A small masked image model, trained from scratch.
Training: adamw at rate 0.0015, 10200 steps, batches of 384.
Data: trained on photos of plants, animals and fungi (iNaturalist), 155796 training examples.
Rows from block 8 of the encoder, named by matrix and row number. Rows with one number belong to one neuron. Each number is 500 + 40 x the weight over its row's rms, rounded and kept within 0 to 999. All counts start at 0. Numbers have three digits each. After the name is the row's rms in percent of the matrix's.
# fc1: MLP up (encoder.blocks.8.mlp.fc1.weight, 640x160), inputs 54-107
# fc2: MLP down (encoder.blocks.8.mlp.fc2.weight, 160x640, transposed), outputs 54-107
fc1.246 074:580512505601477561530481489517487562479493491517463481497459515468472519571525561495421482500460459519532442537507465489518485535457578523535550433542551522447493
fc2.246 082:494537454494539484508523486513511536495511455407529538500569487590515492418511551490546516465507594463538580514487447524427511535449481544487453490437554455556505
fc1.247 100:482514576462460527508547463511519547579486446473472592547457504543486528457530492447471515463527542533510569432483548505427469524537487558458476505455558419477499
fc2.247 091:436491497539522485474495537546478506527496568512498537561459487446510459487498547506490470498479466606487430452547527505567543516553499472475467515537440500444573
fc1.248 159:527555494498480528522436491446459546544499425442510502486472488566517545465549480493492515524475459488556534564490552502434534564415469499533390466483536449494513
fc2.248 136:491539510520467523503486423420546508539493444515497413499496540520482536464519433535517526516492486506606492489478518480484521534438524525541484517505619490511475
fc1.249 094:476448466517489483499510475440537536509497527436542566511526517457491485460511601465502547532569480477471524461491492483519514480452468550509504475458485510587424
fc2.249 070:458442487541541457449526453578466506522532578474467539477496469484488488543506475507465489496508474602548492433509462488515501530507522483497506510533542481482503
fc1.250 089:490466487518472600580514443453486583531504484489538493522466547484520535457511538542537515554501486530528517453537539538440588488495493505517466477434551494525442
fc2.250 119:473493514493448529476498436544450553565483441506509487571482521488475556460494548520486559512470577526556500492513515457555496460495492597506459479387567465495526
fc1.251 112:481484525467499521529549474495481545536503480509484557577506545502513480433509468555555508522510502478512545463494546483468574486573535559459423520507585463491475
fc2.251 134:475501532495483519506493409472517515554511420550523491557478513485477554451492493496567522526515538513560532499506579454542515454494486575559433518410594493504529
fc1.252 115:455439499523520452455480468520509518480544510440521568544461466490490524525526536420530482485525502519530545496455515468445484464507515497434468456470502459551496
fc2.252 129:489526520544482481486483408504510506511563456523509472513500428495481546527493496488504521506425483510589514506535526473548478457487557565498496491410573454512532
fc1.253 092:415490575559523455443456452530478546502551474457560569549465442544465501506573550438518478499516561530543539493456512507491454476486429517481467481445522494579545
fc2.253 074:507475514557499470450475492552485454512514545532496465537468466510538477584492481486494467497511411535551451499546498549538512459549543449449490490544496466492595
fc1.254 120:536551483503504519487433452475427521512528466471525498477464474572526532484540489492502501509537476499571540566511554503417556584449480471569391449491527470465513
fc2.254 089:504538512506446515512494415438535509529482442536479398491512551506488552451507419537509536517483485515605485484486490481484520533461513539549482512523659513507476
fc1.255 102:496476589499445500467484492569434553513492541546492517509411473528518537552510438480412567455466516527509484519487541499421506551518560482471545430469519480464519
fc2.255 111:533528451468508540520481565426526494464492504509490437461541507476462440542501529487471489528487476420408490554488482479524517486442540475517538488503473530530435
fc1.256 119:454492497528537428463492508510483530487501497405557553503551480510528503506545561454518472530527516493513508476438495522458495476473438478472435447482483493601491
fc2.256 105:468488536516455493470502504561459515513491507551490526536481512468558531485496460528446530506518465580647422472542530552493502512547476516477492516516463490428520
fc1.257 086:458440459500504510523549507492503556499474456519502489547533525515504432509509584510539588503508498460427556423517465469566535438496582524433489498480505547555471
fc2.257 027:501514482479520486490504581581437538499503485449511542448543471533531425552514531419505443529494586460390535463460437531490487475459491494489503478439418471511510
fc1.258 134:476487543526488455502485477508528488511514459533482520514474518538502595423498435474457528452493456546567522519569487496494480485460476549539576520536522492443532
fc2.258 113:560530438487500551521475509433479456540463534549521464517467540449524468531472528465499517567534435476476480544522487516511537486518464450509492504567493519518448
fc1.259 099:529477502489485548481480479505475485566490488521487481524450457544481571459459450535466525486570494516575567569557545479439385507500473538530484563490510459426492
fc2.259 090:578480510489480523519506409432480449526495496556498479493467526511521497519504440495520535504550441468521508495489528519438502489522530464460524494548657503507468
fc1.260 077:504484468441431566545533482488468542505451543453493556527554583526526462479456588503419545528568514482516563512509539516452548456487484487486507526485510475574409
fc2.260 103:481452487505467495477527408590422498512487497487478518492489509517511537493509491547458529461515497522557510474501515507461485532522524523449492492483628464484492
fc1.261 106:516449493469500522535524496447564502481512484514471516490504532453444485555502496508536526485507499500421543469481458470513509495476590496420640513522553541531447
fc2.261 111:518509492536564463457488449542479508508527521455527526482488451566540497568530516473529560506524448567566500515496482530457498519486476466474470488522505476513544
fc1.262 124:495467501442398485484553438514399546489475522496467553467495512487537502492486512474378582478493459496528550521546477540482478518487524517476570498498517497440462
fc2.262 128:489528433521500515466504518483510562519496492466475472482565505562465489476563480575515526443458522458509473496487499484462544563414566530504458496470487484511528
fc1.263 081:516489458455499511542580531492546454493471508487457562390499500480499452498496493503529481459528508485458543424510435497476509528486525512464593525517527470503429
fc2.263 109:481490540564532466435486490550468516486538545483509503517447447510526523542522483534492520524468473602564454484533529506512510495536494514484459474500469507476549
fc1.264 075:429476547439472488474538458544539529519449465491528551564543480569461535402508540457514589460505532509486526480526519513452570539492505513509507510463586467511543
fc2.264 069:485454464536491491464489450547527482509494518554520493541442501507521488473509504543526541483520443559524452447542500518494525498524509445473493507582534508483558
fc1.265 115:461481467487478495547530473484567573520496468458515569508536567512472462480517543510527531432518488458442543471398451466426560559481548525471440543474539509516444
fc2.265 093:531494431434494537590509483451589483507475466509506504496511555494471470472504476512568525461552490446401535482464490471454541521464540479485538512532558514546463
fc1.266 094:487507518592492482464468473473496495472495454560524481557442493452518518534499554459525552527451467519531472521520542487567568473614475480536532475509556524462532
fc2.266 143:503523439404510519567525541476532519503474493433484527497575528489495461463482547482513502482502555464419535518497468499550495500463494531523508533454456504534497
fc1.267 139:517533526516473469416483484547400517505462437512493458470445501497516508582491506457394560574438479502573442515521511510536518506518477535527552439491531540470514
fc2.267 141:498544462492514512515560523501517532518513499414521526494578512529533500512521533495569485454556532450491569508447496539443494553442541561524442514472469463568481
fc1.268 083:455476464488464471565547461499571466482464432450519550495499504435466459509500515480495533506462539464465501440493489466545554508493559494379577459509491516556492
fc2.268 052:500552512515511489504492407544498535493506425449521547476504447550527508519517566462526565501467496535612512503482477509491492529477461561493464490438596484517552
fc1.269 107:489517480477500479406469452519415447495436491523453496457474537491533507595491550486450544520499487551548415542555506514495468526543422512530492504491526560420494
fc2.269 098:531483496417511538546497464432585498477528498519527501488518524501448519398497438531526533479534483508471522484493540438479510547473542480514535515510561509516422
fc1.270 102:493435528490489485404548456523434519482427440498470478454441481501509554573555537440410537496488466523543454513523466520518512517471495495511566513489514532454447
fc2.270 109:519549492498474505488511438522472544503518460440520478486553498568528548523519513494513528468519486481548556555483502530418497561462505552541430487466574454564522
fc1.271 104:419495545562499440444494475567469549493549456471552560513527456547479505493568529477508537490505500559494560459469509496511464491502526595468501445440501466521544
fc2.271 098:526462527521527474472487500516546445489517546523500520504455470508519468542497487487503479491530403513516477494538489516486510481540515421455548477593506479497540
fc1.272 085:427489483543470521534548489474567539508544498497537501532486499461567544421461539561475493529538462495545534464550497551479570479534507462489476543507519534458487
fc2.272 098:470470487441404526505541490576450553503468497454464493493520540540484550468525502585457536446471598517490527437471506483505478499470543595486493491392573483510486
fc1.273 132:470465549437472505436556472547508486524499506563491588510485505492567528422462520539488531468557508585509455486601560545510471510564481501435493544505565476478502
fc2.273 111:476468380520517499478490551524500509461497593515527461512481504485480479517504563590500491476481468525487428457556470494542535479491544483464523495515448532515478
fc1.274 055:508547513508412478542536457494539556496564546496444532416594533555517539526463561496529475530510521487463551436449477483473484458476536550522574558440513471553430
fc2.274 036:512471597487452507489501394537514507513517457518513518513462481500518532491507412511475552502512507554575498474497547489470511519528511497424523456512705472486489
fc1.275 098:507492483453479471586497489489544497482494453451482499507566496533422483510553496503558529491501547434460550437464441432503523493469589508473498480428494524561487
fc2.275 067:499541489507561487506472618490495496493498512483501529471515477481495440533494545427497441537472537460408487513497458495533490485497433445514495500501318514477513
fc1.276 072:463465518442458484478484459528427474531551477460465536489465460521494511538491501429439510509472560544541463564503495509526490475470544483438574493477502506484521
fc2.276 091:499503455535492485463528453538494541493515457421518524507562488570526536519531524508505564449514519476530545512467486534413536539449525525476448468463571454587511
fc1.277 084:475491592481419503483551434518489519482507458469466600545444495492538543476506479519482503461505561577570511454464557517444468536510494520470508482464531443447481
fc2.277 088:439474488553501491450499492556459534542507545505530502579450472481505496500495565534490514497468501613525430463565538483570535509554487508457428501470489480460558
fc1.278 110:497470540468445542507494456517489524525496432515478481510458479539505605519502487529478560462524528557595531568502576498413440514494529554524482489456550480452488
fc2.278 065:490502531513515493479470440433466496521500506523481499536452478487503532480499507502454561525498459573596420528542509499508508465512462459543487517534528556413555
fc1.279 080:422469478532518483521538498541527501550509455475512569505534516497517464437527549435518475524475543521459516480410558456461491500513454535460492489443520459506543
fc2.279 074:519529498518449488514463414524521494495467417515538494495518473526534557529497498475510545500432501483627498501498469527524466473492498571480520471415584499531557
fc1.280 072:545485521507447521489504440483508495488492530533467460476460561490509533530441531518489479529518480483556476561570509552463525514513522482512515577539497493479447
fc2.280 046:512486520438447522535518402509494518497502414528529514529492511505516547425498453519468570489496449524541556529493588486449506514514460524495511505495660501488508
fc1.281 073:464469516496478520532573452483497504484488471528431459545513516527514439452453495543484494516484536498478464442509541476549571504548510573507452533501513502440542
fc2.281 061:471512547490466485468520472596480547501518460442473541495519491544514500537521495469539514476462621532520535444472466520521484501492547605495482461416537468530554
fc1.282 071:487474484569513500448531502489443556513525529553520420503466498477515488582479488481425565545504431494527522509552495470565502456403504521480544485486524501448466
fc2.282 047:492468577499500491511526489440534494528528455508474488519583478482510445480511433456555522505548540424377523504452522512503520489468523509492491495479591481525518
fc1.283 090:434545484557487430450483486497526504550461454481510486546519523493454476473504548477522527524466547528458508475535439451570523411514486529505496559471537528434519
fc2.283 119:538494446448542532559481547446532454459482526552483467450561530459468432539479500466540449519542485432419507516471458507520468463459531451496558522535465531548445
fc1.284 078:525488503506459491518538444506531509481473435531453550458455548458562534536493499502460518461518474478547568514446539542473445489468485539494589493481514519512412
fc2.284 086:532468440493477491466479419519479507520497485503525503485466506566460538490533536520499554470519442522581487505533481465427524517493496446458497478545566499492497
fc1.285 068:430521455472495500592572481469517510524525500513497506482500537516448526477550485451475538507481475445489585439494476468473495461466565472446495488511485517549485
fc2.285 055:493493558493451499468496406572495523531520412499512546542485450547528537486528473467508574504489507541640505492480526503483495504503475511455466474457634475495603
fc1.286 150:497561469494539494501476525497535508483497486513523439471564464466444472492478539502499463584417530435486509495510463452603482448448534560525519483448483506506500
fc2.286 098:531511554472518481518512582468514475511514568457460541427510494538504471538518461427516420463545485485463539509467485506466475550498548455485527526527336453484471
fc1.287 096:438498570513546469456488489484482555541554454433575589527493461525489498477522609495578533550526551516520516480473518516521520469494468523475474448424542462524501
fc2.287 084:524519499538494478467452502488511469546468505516486482532479486463531497606496491422480492544501447527517432502527461523596497404506498469515509496483429491500566
fc1.288 079:446499489526477502503561468482505536473474491521505509487581517455481447421546559501512560513469564488468519434476439517534591473461551527446495536426501542500486
fc2.288 041:541459470476466538522489452507469474506493413534528480481492508489487520476499509510523528507501504465537508487498505468498478454486491496505521490489697516525485
fc1.289 111:471486513482479505487527492480501463468528526536498472470491493470520460509433568583515520507572471478477468505581511500531483484527515480474551508516489505517467
fc2.289 069:468446428444411503491571460569460553497496493451487572504490525522488513542536465518476556461494524514528547439479523491466496524484547525471514490446546489507462
fc1.290 093:562480554444436526477514456488468462574477489521442475495472536496501559524475454513469528487569452560584478535539560543467465548505485467547508569502561470452470
fc2.290 079:558480516484447523517523401433511471518483445541455459462499535529525531510500430505488520475537451463501541519472519531436482497489510498497525505498679504511461
fc1.291 216:506560463526559468510464594500515462460524573512532486481558473500486450520487450480515406537439506432440483497496458503534483483484504461527492513537393530509524
fc2.291 097:527545557476490516556489615444484498496500537469490496472510493511495514519488505441475430511505505469499520555483509498497485495476496485551485507477299487468473
fc1.292 138:527513487522486530550533490440515550473550514425474444427535473471504494536544523511465508513539486492462577483400498499464476463431586527502495543464489462534419
fc2.292 133:514418480541522535455476536511505446526490543541505520497440497473541486509500515486503475518537445514490465520504506534500503522579432431436532486572493522477524
fc1.293 089:476486468489422482538550458457502598555435494515517613535542560523536488452497548455455518479488501500528552469506502531488619518520462539466498499479547546496423
fc2.293 102:500443413494470520476525434543465519511509502506532501498474513508485534475520523595520555462535498530551510475534502474476484523492523530473500499494576470531447
fc1.294 076:503549475561494472447502487460497475548502478566518424515503510473469456544482503511503565611466471538486468460534506517559535479546422516525527539471536576510510
fc2.294 060:518509551488470506544524498484503475491490454492476479483566509514520464539509472450572451483525563413385540537414507523515467487495508544512506475439557472548536
fc1.295 135:522511583500410513495476461500441547556457474514498511561399524471570562518515527498417579503501499535515490534520579524469482478496467529521504442446568457476471
fc2.295 143:486508485496466524491491545496444534502476489535496474556486490447459511486483583489393488536465555465454447542534521464571493429496465528510525472423469500467507
fc1.296 104:545474558429454565550516451481518520549463498507456454467448491532513581475458451511486561459553471545596549572546575486443444501486524496500528552499580429453451
fc2.296 103:500474520520443518478519388465468513527491428530465481516486521510544564467497455541482557489517483540637503516506546539469491501506473552519464518458658497475512
fc1.297 064:464481503420471559581547465542525502460508479402463524465536487514459480522484463494530497516466491489552517455438467492418491545533580508498509497528519450548461
fc2.297 077:502527587517451474481483380543509528485520441514499502529495464552502564502495445474462556507478497594614498498516515483486498514505483552497497448466619483497558
fc1.298 128:389427574553520444485488463551507516500581469451541574530448450537472523541561518436530521523512556548541472489461518468470461503548451537505477446500525488528570
fc2.298 101:520517521534523498494469457435551488492523475527544430544509451472491492572479538498523522531477511497533476529541476488579490371482514550481504473421545462539524
fc1.299 063:487461478516486525569524501451528527487463518504496478496501529535487520452555500508491569508493482504481560425467462440552566439452548483479536508461480505537500
fc2.299 053:501528502507493502472485481567439544507492405455523500528518478524499515490498554477483540529451604512562499522498476483528496478483457579512435479359553486495554
fc1.300 073:479480424459520579583490495485535496509444486450489458516492553522550461452457585518444518568534492469530549548507513560470559503428479542484493528509502486511432
fc2.300 078:466487533498427500481526393578443524526494433499468523516498497553523531485516509500493532460467578528549548472464539512490457499513497548462467488420628461509551
fc1.301 143:541440553476504586522507456504586496525480479464514539484418544532504536537519467491593505425580483515496543499485495479431500534502575499480504511549537492529530
fc2.301 158:484567481541532497499466527500469549466506450462548461527538452479467532485471568491478513544462571463504474561528467468553509449456471571547451470406455509515530
fc1.302 092:529478471535496550546512468419519539520472498472485475506433523477528547499520546520452531528536450469566524540524566537390533529520488462518504464527490511486480
fc2.302 125:478494507441427501522569423587458544535481454469480558523502509551522535419523481538437571451453539551550535468496554496477493530491512564466508489449585460481536
fc1.303 095:544463525454440534472499496557395435540498565573468448447494510498511525504450430567461504453519466512518472553508571531501424564546537514500489503511558426417498
fc2.303 071:529472490507453528516522478399516478465518502565483439462506512506496479512500438513484503497519403435435540533485558507451518535510545488511568495547581536501434
fc1.304 103:523485488485534463509510478520509510498529521388488522483551482558526465517557494415555453467553501511491540481426524489403504512500502491429493454479516470579506
fc2.304 139:481489536577498456427460482560459489463526509568529513529465449463547520541476437529459508559486452573594409476555520542521505491581514510462485483518490498444531
fc1.305 110:477470481512480469476497487485412501544475452558550516546524496468492462446502551525538527510523525477467516442507571488576485375533498546466464493426521501480503
fc2.305 117:524491505499576459520485559462499439490508578519454504444522494478529421566496468438510402498537460462410498488479459557530490489526521431505537510562446514493502
fc1.306 069:426490499451473485593569441494553560551466503507532540535565475494439454412494515483517529487475516529481575450428529455467559496492580487429475473456542488495494
fc2.306 056:505480436492448514486506432537469518512447442483522499499500505527492535464512574530482592498471560499535524503516464482495483485444473546498494475423635506502522
fc1.307 089:495478508532482505436512432521437467499533465459513463495522414539496536543541481478456506495507471554566523530533509457474349478480464567540506536469516448494546
fc2.307 071:545488517536503485501490392443515467498504501540517485513486496532531492547497476480524545508517454478548504488484495528466504447525514471463517457543648507532513
fc1.308 153:504527509527512510518454490466467563538516419427543516519487498557462552483577500458517514530527483462578519536473549490427544551445467489541383454488506488487511
fc2.308 115:492514509511466516503488423425559509532489454538491412505500556490485536466506439547514531516500491515606469472500501479498516524451517529533481519518628494509444
fc1.309 091:551484526480482552493493505448536433486462525508504480437452544470572498493494551557461497504525490512535473519558552506473464532494448479556500524549540539488442
fc2.309 084:482483528479461503525521396522492518508488411496488524538512507519507550402497469503473564484467551544546542480473531502463480497500437534483482507465668507495568
fc1.310 091:469490487500437557532513449511524577559453490464502526530490564524498533457489577509475553453522472467533522459466479495439555554453516520515483476470557495543473
fc2.310 080:516465406478480542493500450518459521519461450498500475513484544494475537462497555580467558490518523486537479499517491473483510510476490506494469500463628509488453
fc1.311 096:535403516448484541528497482460569460438521504505509490457524526474505518546538503528550492462525443497488512535497532503428470493485595471472605539501500501560389
fc2.311 112:498508512543521440445493411555493515517518501468514528517441466532526531507520504467501561497503440580586494501535513514474513509517475497471466494517540479487555
fc1.312 071:455425569469461466534483467504467526524511490507526588586442509509435567502515452489508523479473586502531504432540526448481489495534584535441480458466498501492558
fc2.312 086:530540465468525527540479481471531491494489470497523488512518479449486499479475542461454563541484501466471490523536460470546500436433471509513504480443559508512484
fc1.313 112:521448560460459553537522444498474489526547504515468477469444506483510544508479464525472461432543481542544526571563579496432410487506530515553539525470506426432508
fc2.313 099:529468546475459554538514397453472488509499459530540503563464527496483551462488487503472550499538507479529524499491586477443505473533499527449499474476676499495487
fc1.314 081:508533447536495535452500432488485494446504494506508448437476476450528513591474499568495537531478475507520437557500516527458478559512519497537554481563557544444451
fc2.314 085:511570529497564463511497523460537512470505495433497518483570492545524455462488496473557483494492547498426539524471435538451496554479441502512502501528513513519532
fc1.315 098:463490543564485516481461440533511528493495456417523511530416470534482532501565499423490509484501480497586495528494551458447571522509510488548473423546503476516532
fc2.315 103:502540504508501498524476451501493482502498426485556474527528479450500555509461510471529531555447527521564463519531482482555503468508452567519425505434575495501546
fc1.316 079:527497422526511519496456459453435473504516507540522439505449470472503542483483551537486535531519466458565455500557517472551465503534470484487517545501554485462473
fc2.316 083:506453489435451528565552495455537491473492486553476514464510557490485470486509430526528478463536487461400551473462538491478489503480541495500599521515538516520444
fc1.317 093:523524460494480517556559489428475477549465500538489503440559535502519450455471613502505520534529473476504486493505532491550545502541435536476522560484550517518440
fc2.317 142:472505437516448480497546479572441513487496474473482525465565482539539472532533552508530486441443595495479552456455474541512440508499549554411494494428548472534539
fc1.318 088:482463503468476564480488481493407525562442450553479498545486546506546546503488481494466564490518537535542537552522571543505515497438489509536452480435542429455439
fc2.318 088:495482474524468515468479431503445516510493467546538462552468518513453525467499532549489537516513501495556428520563526448496531521521494497467469482510551476449509
fc1.319 110:480450477502492497469571457520494574541495485407513537508500530516523539502515571457527516459533550551498595483429530492473484484500528538407460506436546472556476
fc2.319 118:474488525484516471478497477565532495527484527465513582548438494499508495475503547458486476466513444546556464489525529505465550553559469445437490495552461454439594
fc1.320 119:458505475524476572546545447519502574556428471459478588552479600503509499486514554473475558481549514466497498475462541494473571530525521506481475496511513525557455
fc2.320 129:501452426468480524492516384549455505513468452499494505492487533490493547476499515549453576480514488536582510508505519491445484558491473511500496523486633523476439
fc1.321 079:496466574503451487457519476539503530542472486449467553496500554508526539483477488451499491434496551569587531442480517502435456493511517530430515471475562455502452
fc2.321 086:457540550526519424472498462533505526527490497486453554550479468499508465467483510438437496475460490553502464494522535501513521549566451497502507496510481483437607
fc1.322 097:488496476476480487484551472506538533494445466468479532516521519501504437503491552438479552514446516501435515419514452503541542424445493541506562524451516563486482
fc2.322 086:526524485472489523547488519445494494514489449545493454460552484459494481505510505478498510528450523422455532528464453504543459448430495529519561498465561505560482
fc1.323 076:547468546409462535512539443506459459541508467551430439466525491471479556474472491543491521509542474516510535537488506530522511474505528553465488510453530516448443
fc2.323 069:482523497527484511470481474550460527518511475483539491582473472506496555478488573506488524515472543512608466558538544474541507492523475573498412468415485473490574
fc1.324 082:545484478437449515510530445427457501526418459472514467478480512492516469501518531508459506547518494448521537510465458484518552495465545499483528470468493557482448
fc2.324 068:456495530521462511505523439524503527559514443509507519545538475511542501459522518473555508484496571478513552475432563519527479477511493559454413502397608452526559
fc1.325 090:497493503467439550544589458523550517530510496468503530503508534509492495433564513494555514444550514480505544436400518459421478501469582512452506525490494431559453
fc2.325 119:448529528548551435470482558556522489519496538492471518518454454460513459509495534511504487510466502584469449455538483507562515520531459496499482519519446502457615
fc1.326 111:443496547547547452451457508499516545510524478401567558522535459548512468522587597449556479495487534514491536484413519498486553487496445505484464459449488460573548
fc2.326 100:495506518555439492438468488574462497521485483532529499535477490457560546556499505481464509536524460561615425480510500552523469435533476509494485488446478462490529
fc1.327 103:536509547427452545501552453515496544594472477514452499497469508534507547481474509544440539486529517581531533534510566492458446547484516525515463498500588445469463
fc2.327 098:497478475495426529488512432475478517525482436533471477539485536493508582418496461552452545500508458540647491511514536498475514493498466541529471520488630515466492
fc1.328 106:446488482505511526536554488498526535487526422477525567541533493516458494539507553446541525503502567430468513459461489448500517486513537515468485502473513540549458
fc2.328 061:496538468500526510507486500512532562498486415465554523528518496506509471512507556450504548524447530484411513469463464489541515475456469548507473472420544504554503
fc1.329 083:484483492519497502495532500452502481490548449513514479459559489474432497542501514505473502546467540513480550477509431499549497424462563535469509561475551485537455
fc2.329 064:517441538512476522478513507524456488512529493484490516479511489520525474533520444470555470490563515463467539480448507524455478511525511462428514485509573463518471
fc1.330 122:441524586535499509449517483570533577452549474449484507511480454587474510494566468448499517517512562546516481462481528456498487522523554533470505442474514452524518
fc2.330 128:469475544534548448458492531549502463514510561505457565522460461482530456532491487446456460497507453581450454486545486530520519513560486425452501509563467499447598
fc1.331 104:479507525515498454434445460508399545491514466493498503527449491556496516598551492405444559508479514541570467553475566463489520530482488529530523380497544523495524
fc2.331 089:502555514510516506486493483480524539496517453461542463550540501514519548507494533492538508501533510458548503574506499521480503502475500583533426505433525481525519
fc1.332 079:515448464490507490487533485441464478491421480564466449478526547467534518515525557589482528493542440515515532499520491559516530492467482483494544519466526527495398
fc2.332 096:486443454533503466444526405563463520522539504496515526522482477530500521510522536502510554480519461550559486474533513490473507516529494481456472491528541472497527
fc1.333 146:498497500517543484477450464502379532492498449426510506492477469598469508519575461458547502518490512456545543511420547493403528528461493491531402461469508463516514
fc2.333 100:488502580501458509490500388475561550506499457551501450524518533509504547466493447538486554500496503548621461467498508497506493513475511591510493491459665471498472
fc1.334 086:487519536463513475480455466467381513494493494477521534487491531596478508516546475483460523460514482460535541544470548517418499613470527487482433479462526475462498
fc2.334 063:498503500535513497479492417518595518459515441522496450468514501504503496531504482527520549497509448515541460467500432509479508555486556479505533505570636498493477
fc1.335 082:489552440502457435582529506472594490484455446487510454451558537490463466478479582487480573534481503484524522497464433453586500450515539540488598539473549556515488
fc2.335 077:539490481460483501565525464509507494463490465474483515445584497562511440465524495536571500437519594464408536471453466517435466546483498488414546479505586498506484
fc1.336 071:468450485504468527488484480420475547508444543495485485563445490458527546447488535551435511519557513454564485505551539531510566477516511496527498487446559534501446
fc2.336 044:487443502447427516505538416542466500512508492561489510519522517505467508471507453516439502469539508473446522481503569467505489501510547511470573478460613469487472
fc1.337 095:456531538469486510480521447545493597535497493441489591534496456547509523491525486406490484439540525555502549455484541468471461505533504494446469483487579412525505
fc2.337 075:474488478508480499491487575563486495502482596522511504555465501475504467467497540517443468499469474551449444479532508506542529484542501441454503494548457506456573
fc1.338 089:456498536512490453495547432448531533489464460490475491471467498459483517503519506523527585543530524582516510469513539479531573495511519563543489562514566511422436
fc2.338 115:516546564511439508513512447496477514519482415501475467507506517550530560507504437494519499478482516485586543561461533533473490503489488565559444498429586485518567
fc1.339 091:470450509481441536506563478523484576531500476539485570556512559460519462469497536468524546519507542471476476475494528518511623504568522520474497520444531493508499
fc2.339 083:482507475501486514509481436512478529495507441504559468543526483482458539454488551525494567559450554495538486516526506446544496466437463574565450487420580505508476
fc1.340 061:452511505440492511505514449494536548456540541426505515456556523549501472476479514544470486536451496516513526499424473486475400458433464537514615527498505504584481
fc2.340 090:488442561523462477473515441559487510499509471468499526499490493587536520510524455519532533457520543556565524449473512534424497545529503491432486468493604472510539
fc1.341 093:485451500546520489471527433482494530492452409501542503518459490524501555567546496480498533506516491504555490535436532464449449561543503547458506459527537541503516
fc2.341 086:543447482486498501487461436477495448483505488551538505497466497510447540478506467508498533511514414486576463503520488448451527487534476367474533474619590555471477
fc1.342 116:485506485488500502478474486450506560563488444474544473540484460559499545499557533460549539515501480528539530553495571484499516491412488523530463490447523453535526
fc2.342 104:502518531574466481477469403450514491500506455518529451508469492565530522552517469494531534521490447510589489498477522535474524519489509490496461466523615496538518
fc1.343 071:512491475495448561565542454453535477507460483516503458522489582474568534461453538575438489445549460531543499557509529536467456538500475503546451539489563475534454
fc2.343 105:497458547487443494493528377544476508534490447517466525515478525553504553465508471505492540449522498542583535474477554502447491528528494511457514497487646460483531
fc1.344 076:535464571564532534576497471508549504480494466486516510508386550463522562529517499480459548489509518492567498505468540545410540600476536464521513448508505502501514
fc2.344 086:480537454482476485518501427575487517514452446442513546542498477495510526428487575528477603505447537576571473471533483480519505513495437559494464492446570500487539
fc1.345 084:440525589477510515443479451513482561506604505411502528538536453551448530475544436450507509496497537556484504473459481463472490479439524546445516462470510470547549
fc2.345 063:492483596544553449448463452506518446508537487536537519567471448487500468533484494386513492550535467516508462486520486494540508422583502450475499457528508486520575
fc1.346 119:520472512459493451485571483539511526572452525510475529449501535542529454499522475485537509434526543580448459404496446522528495516531533474413495519546517438477498
fc2.346 130:481503420514533484498503569524506491475495591501495496491497502483507471478498532544466461482497476503506476475534474520497519505498511467501514510532422522490490
fc1.347 086:464538474454518463558541509442525553531520511505506513520569519457480477501504528512550510512496542453432533444500451500551497411447569558497539509447499535559491
fc2.347 043:540457446509497506475497538565447489509508525506491525419487491499530438591507516473520466506501488536469506450482470513500473512519480458445567497581463491489480
fc1.348 096:469531511552483465499445475526436563502457440388516519530401466529507509536518543398492565521484493561560495529420576506484571501507419503538458412474544546479486
fc2.348 104:492553554504436512514506437501515516511494424495496437516532510524516570486503448497510507491477554505573519547465519516506494524476498608541442500426623480526544
fc1.349 160:512535478474472485515448466517386497451491479449502468480502507586526525510539444498473491492539461494548514536515563521383543627491476498538390479512541484441506
fc2.349 130:481529496529473528487497459444550523518497446518464415476523519495493532482515448521503523528448481517569491481470463493532529531449527532555521524518586511494483
fc1.350 077:510510575413464575511561412529537511484495466486499541500487519531486540453494517472451504419553526567564571474453574458469487504504541513468537537509589428503505
fc2.350 106:466526554557509447456491458533477527533491484486448543551470463535547509466488506480468516489470539568545479491519512537479513528549431518500453476480538487437598
fc1.351 086:499445481507515501443495417518541517485470507489479484437479487474537553542542498515506528488561479558516513530504523538436401497541551527507577499495538484527464
fc2.351 112:516468526507510472475490387521493484527503508533490528508442499535496531491520466503491555475527430562615483481505516488451510514534486431464529491566601505459522
fc1.352 075:507426469541491552537561418440527520471432489512511514461519537486525540582466543563535529506492513542507499480464486542498489485490541500469568542520513477523425
fc2.352 103:536469451472497509518496396503518498506500465474546510486487509541454529485539524527554557471551460480579521494478481458426514505474512471468502486523597496545448
fc1.353 092:528465578443494541513469485547418500522506513516541526507442494540503521438487454490523495494557547558562526498503545464425447575548546503463439428516503480416556
fc2.353 089:528484481505487533509480560442499463489495577579507408503495510447477481538486486510470472540499435482433500515497517481519505435507525472500548494526483542513453
fc1.354 070:472529453433453553555495465519518523533489520416468488519537544483544533485515508440496474496501508518548602524432513485394482484488504514493523485516492489558473
fc2.354 092:471495562486419486484527434587479524518481436493477531523470497550526561475515494529460541458461546554565524485482542508476486521515495566446496471429616463495560
fc1.355 095:532529427512530509490527503443532493458467503472487499441474498490513458505481586485430531566417491509461491521510440474543451436467486505456629522463511549556475
fc2.355 115:529469503520500484538509472458530473488529535475500494466558494534517463478518426543581515453554477467501514469481496527423508563470526464441487503570552486544483
fc1.356 117:461536486448463474502513501477498499506460462506515459481567499451498457472472570548491504578456504457441532470519438471588471428460510566516510556432492531550489
fc2.356 083:493471528498507475480510555554469475505523578485460575429484483521504461547525458471512448466535493531485514456484506507475482557533553441443534510560405465471493
fc1.357 089:530501444527476523455488472415444514496492473533468385395443532471537501560488493566448545533526441543508440526525500551489476493497552516550547569486535560462471
fc2.357 130:542469458446550529569497519440564447445502532548532480469541550454488455500470475491590474496572456457454522501471482495498492481476526453494555542562488542563425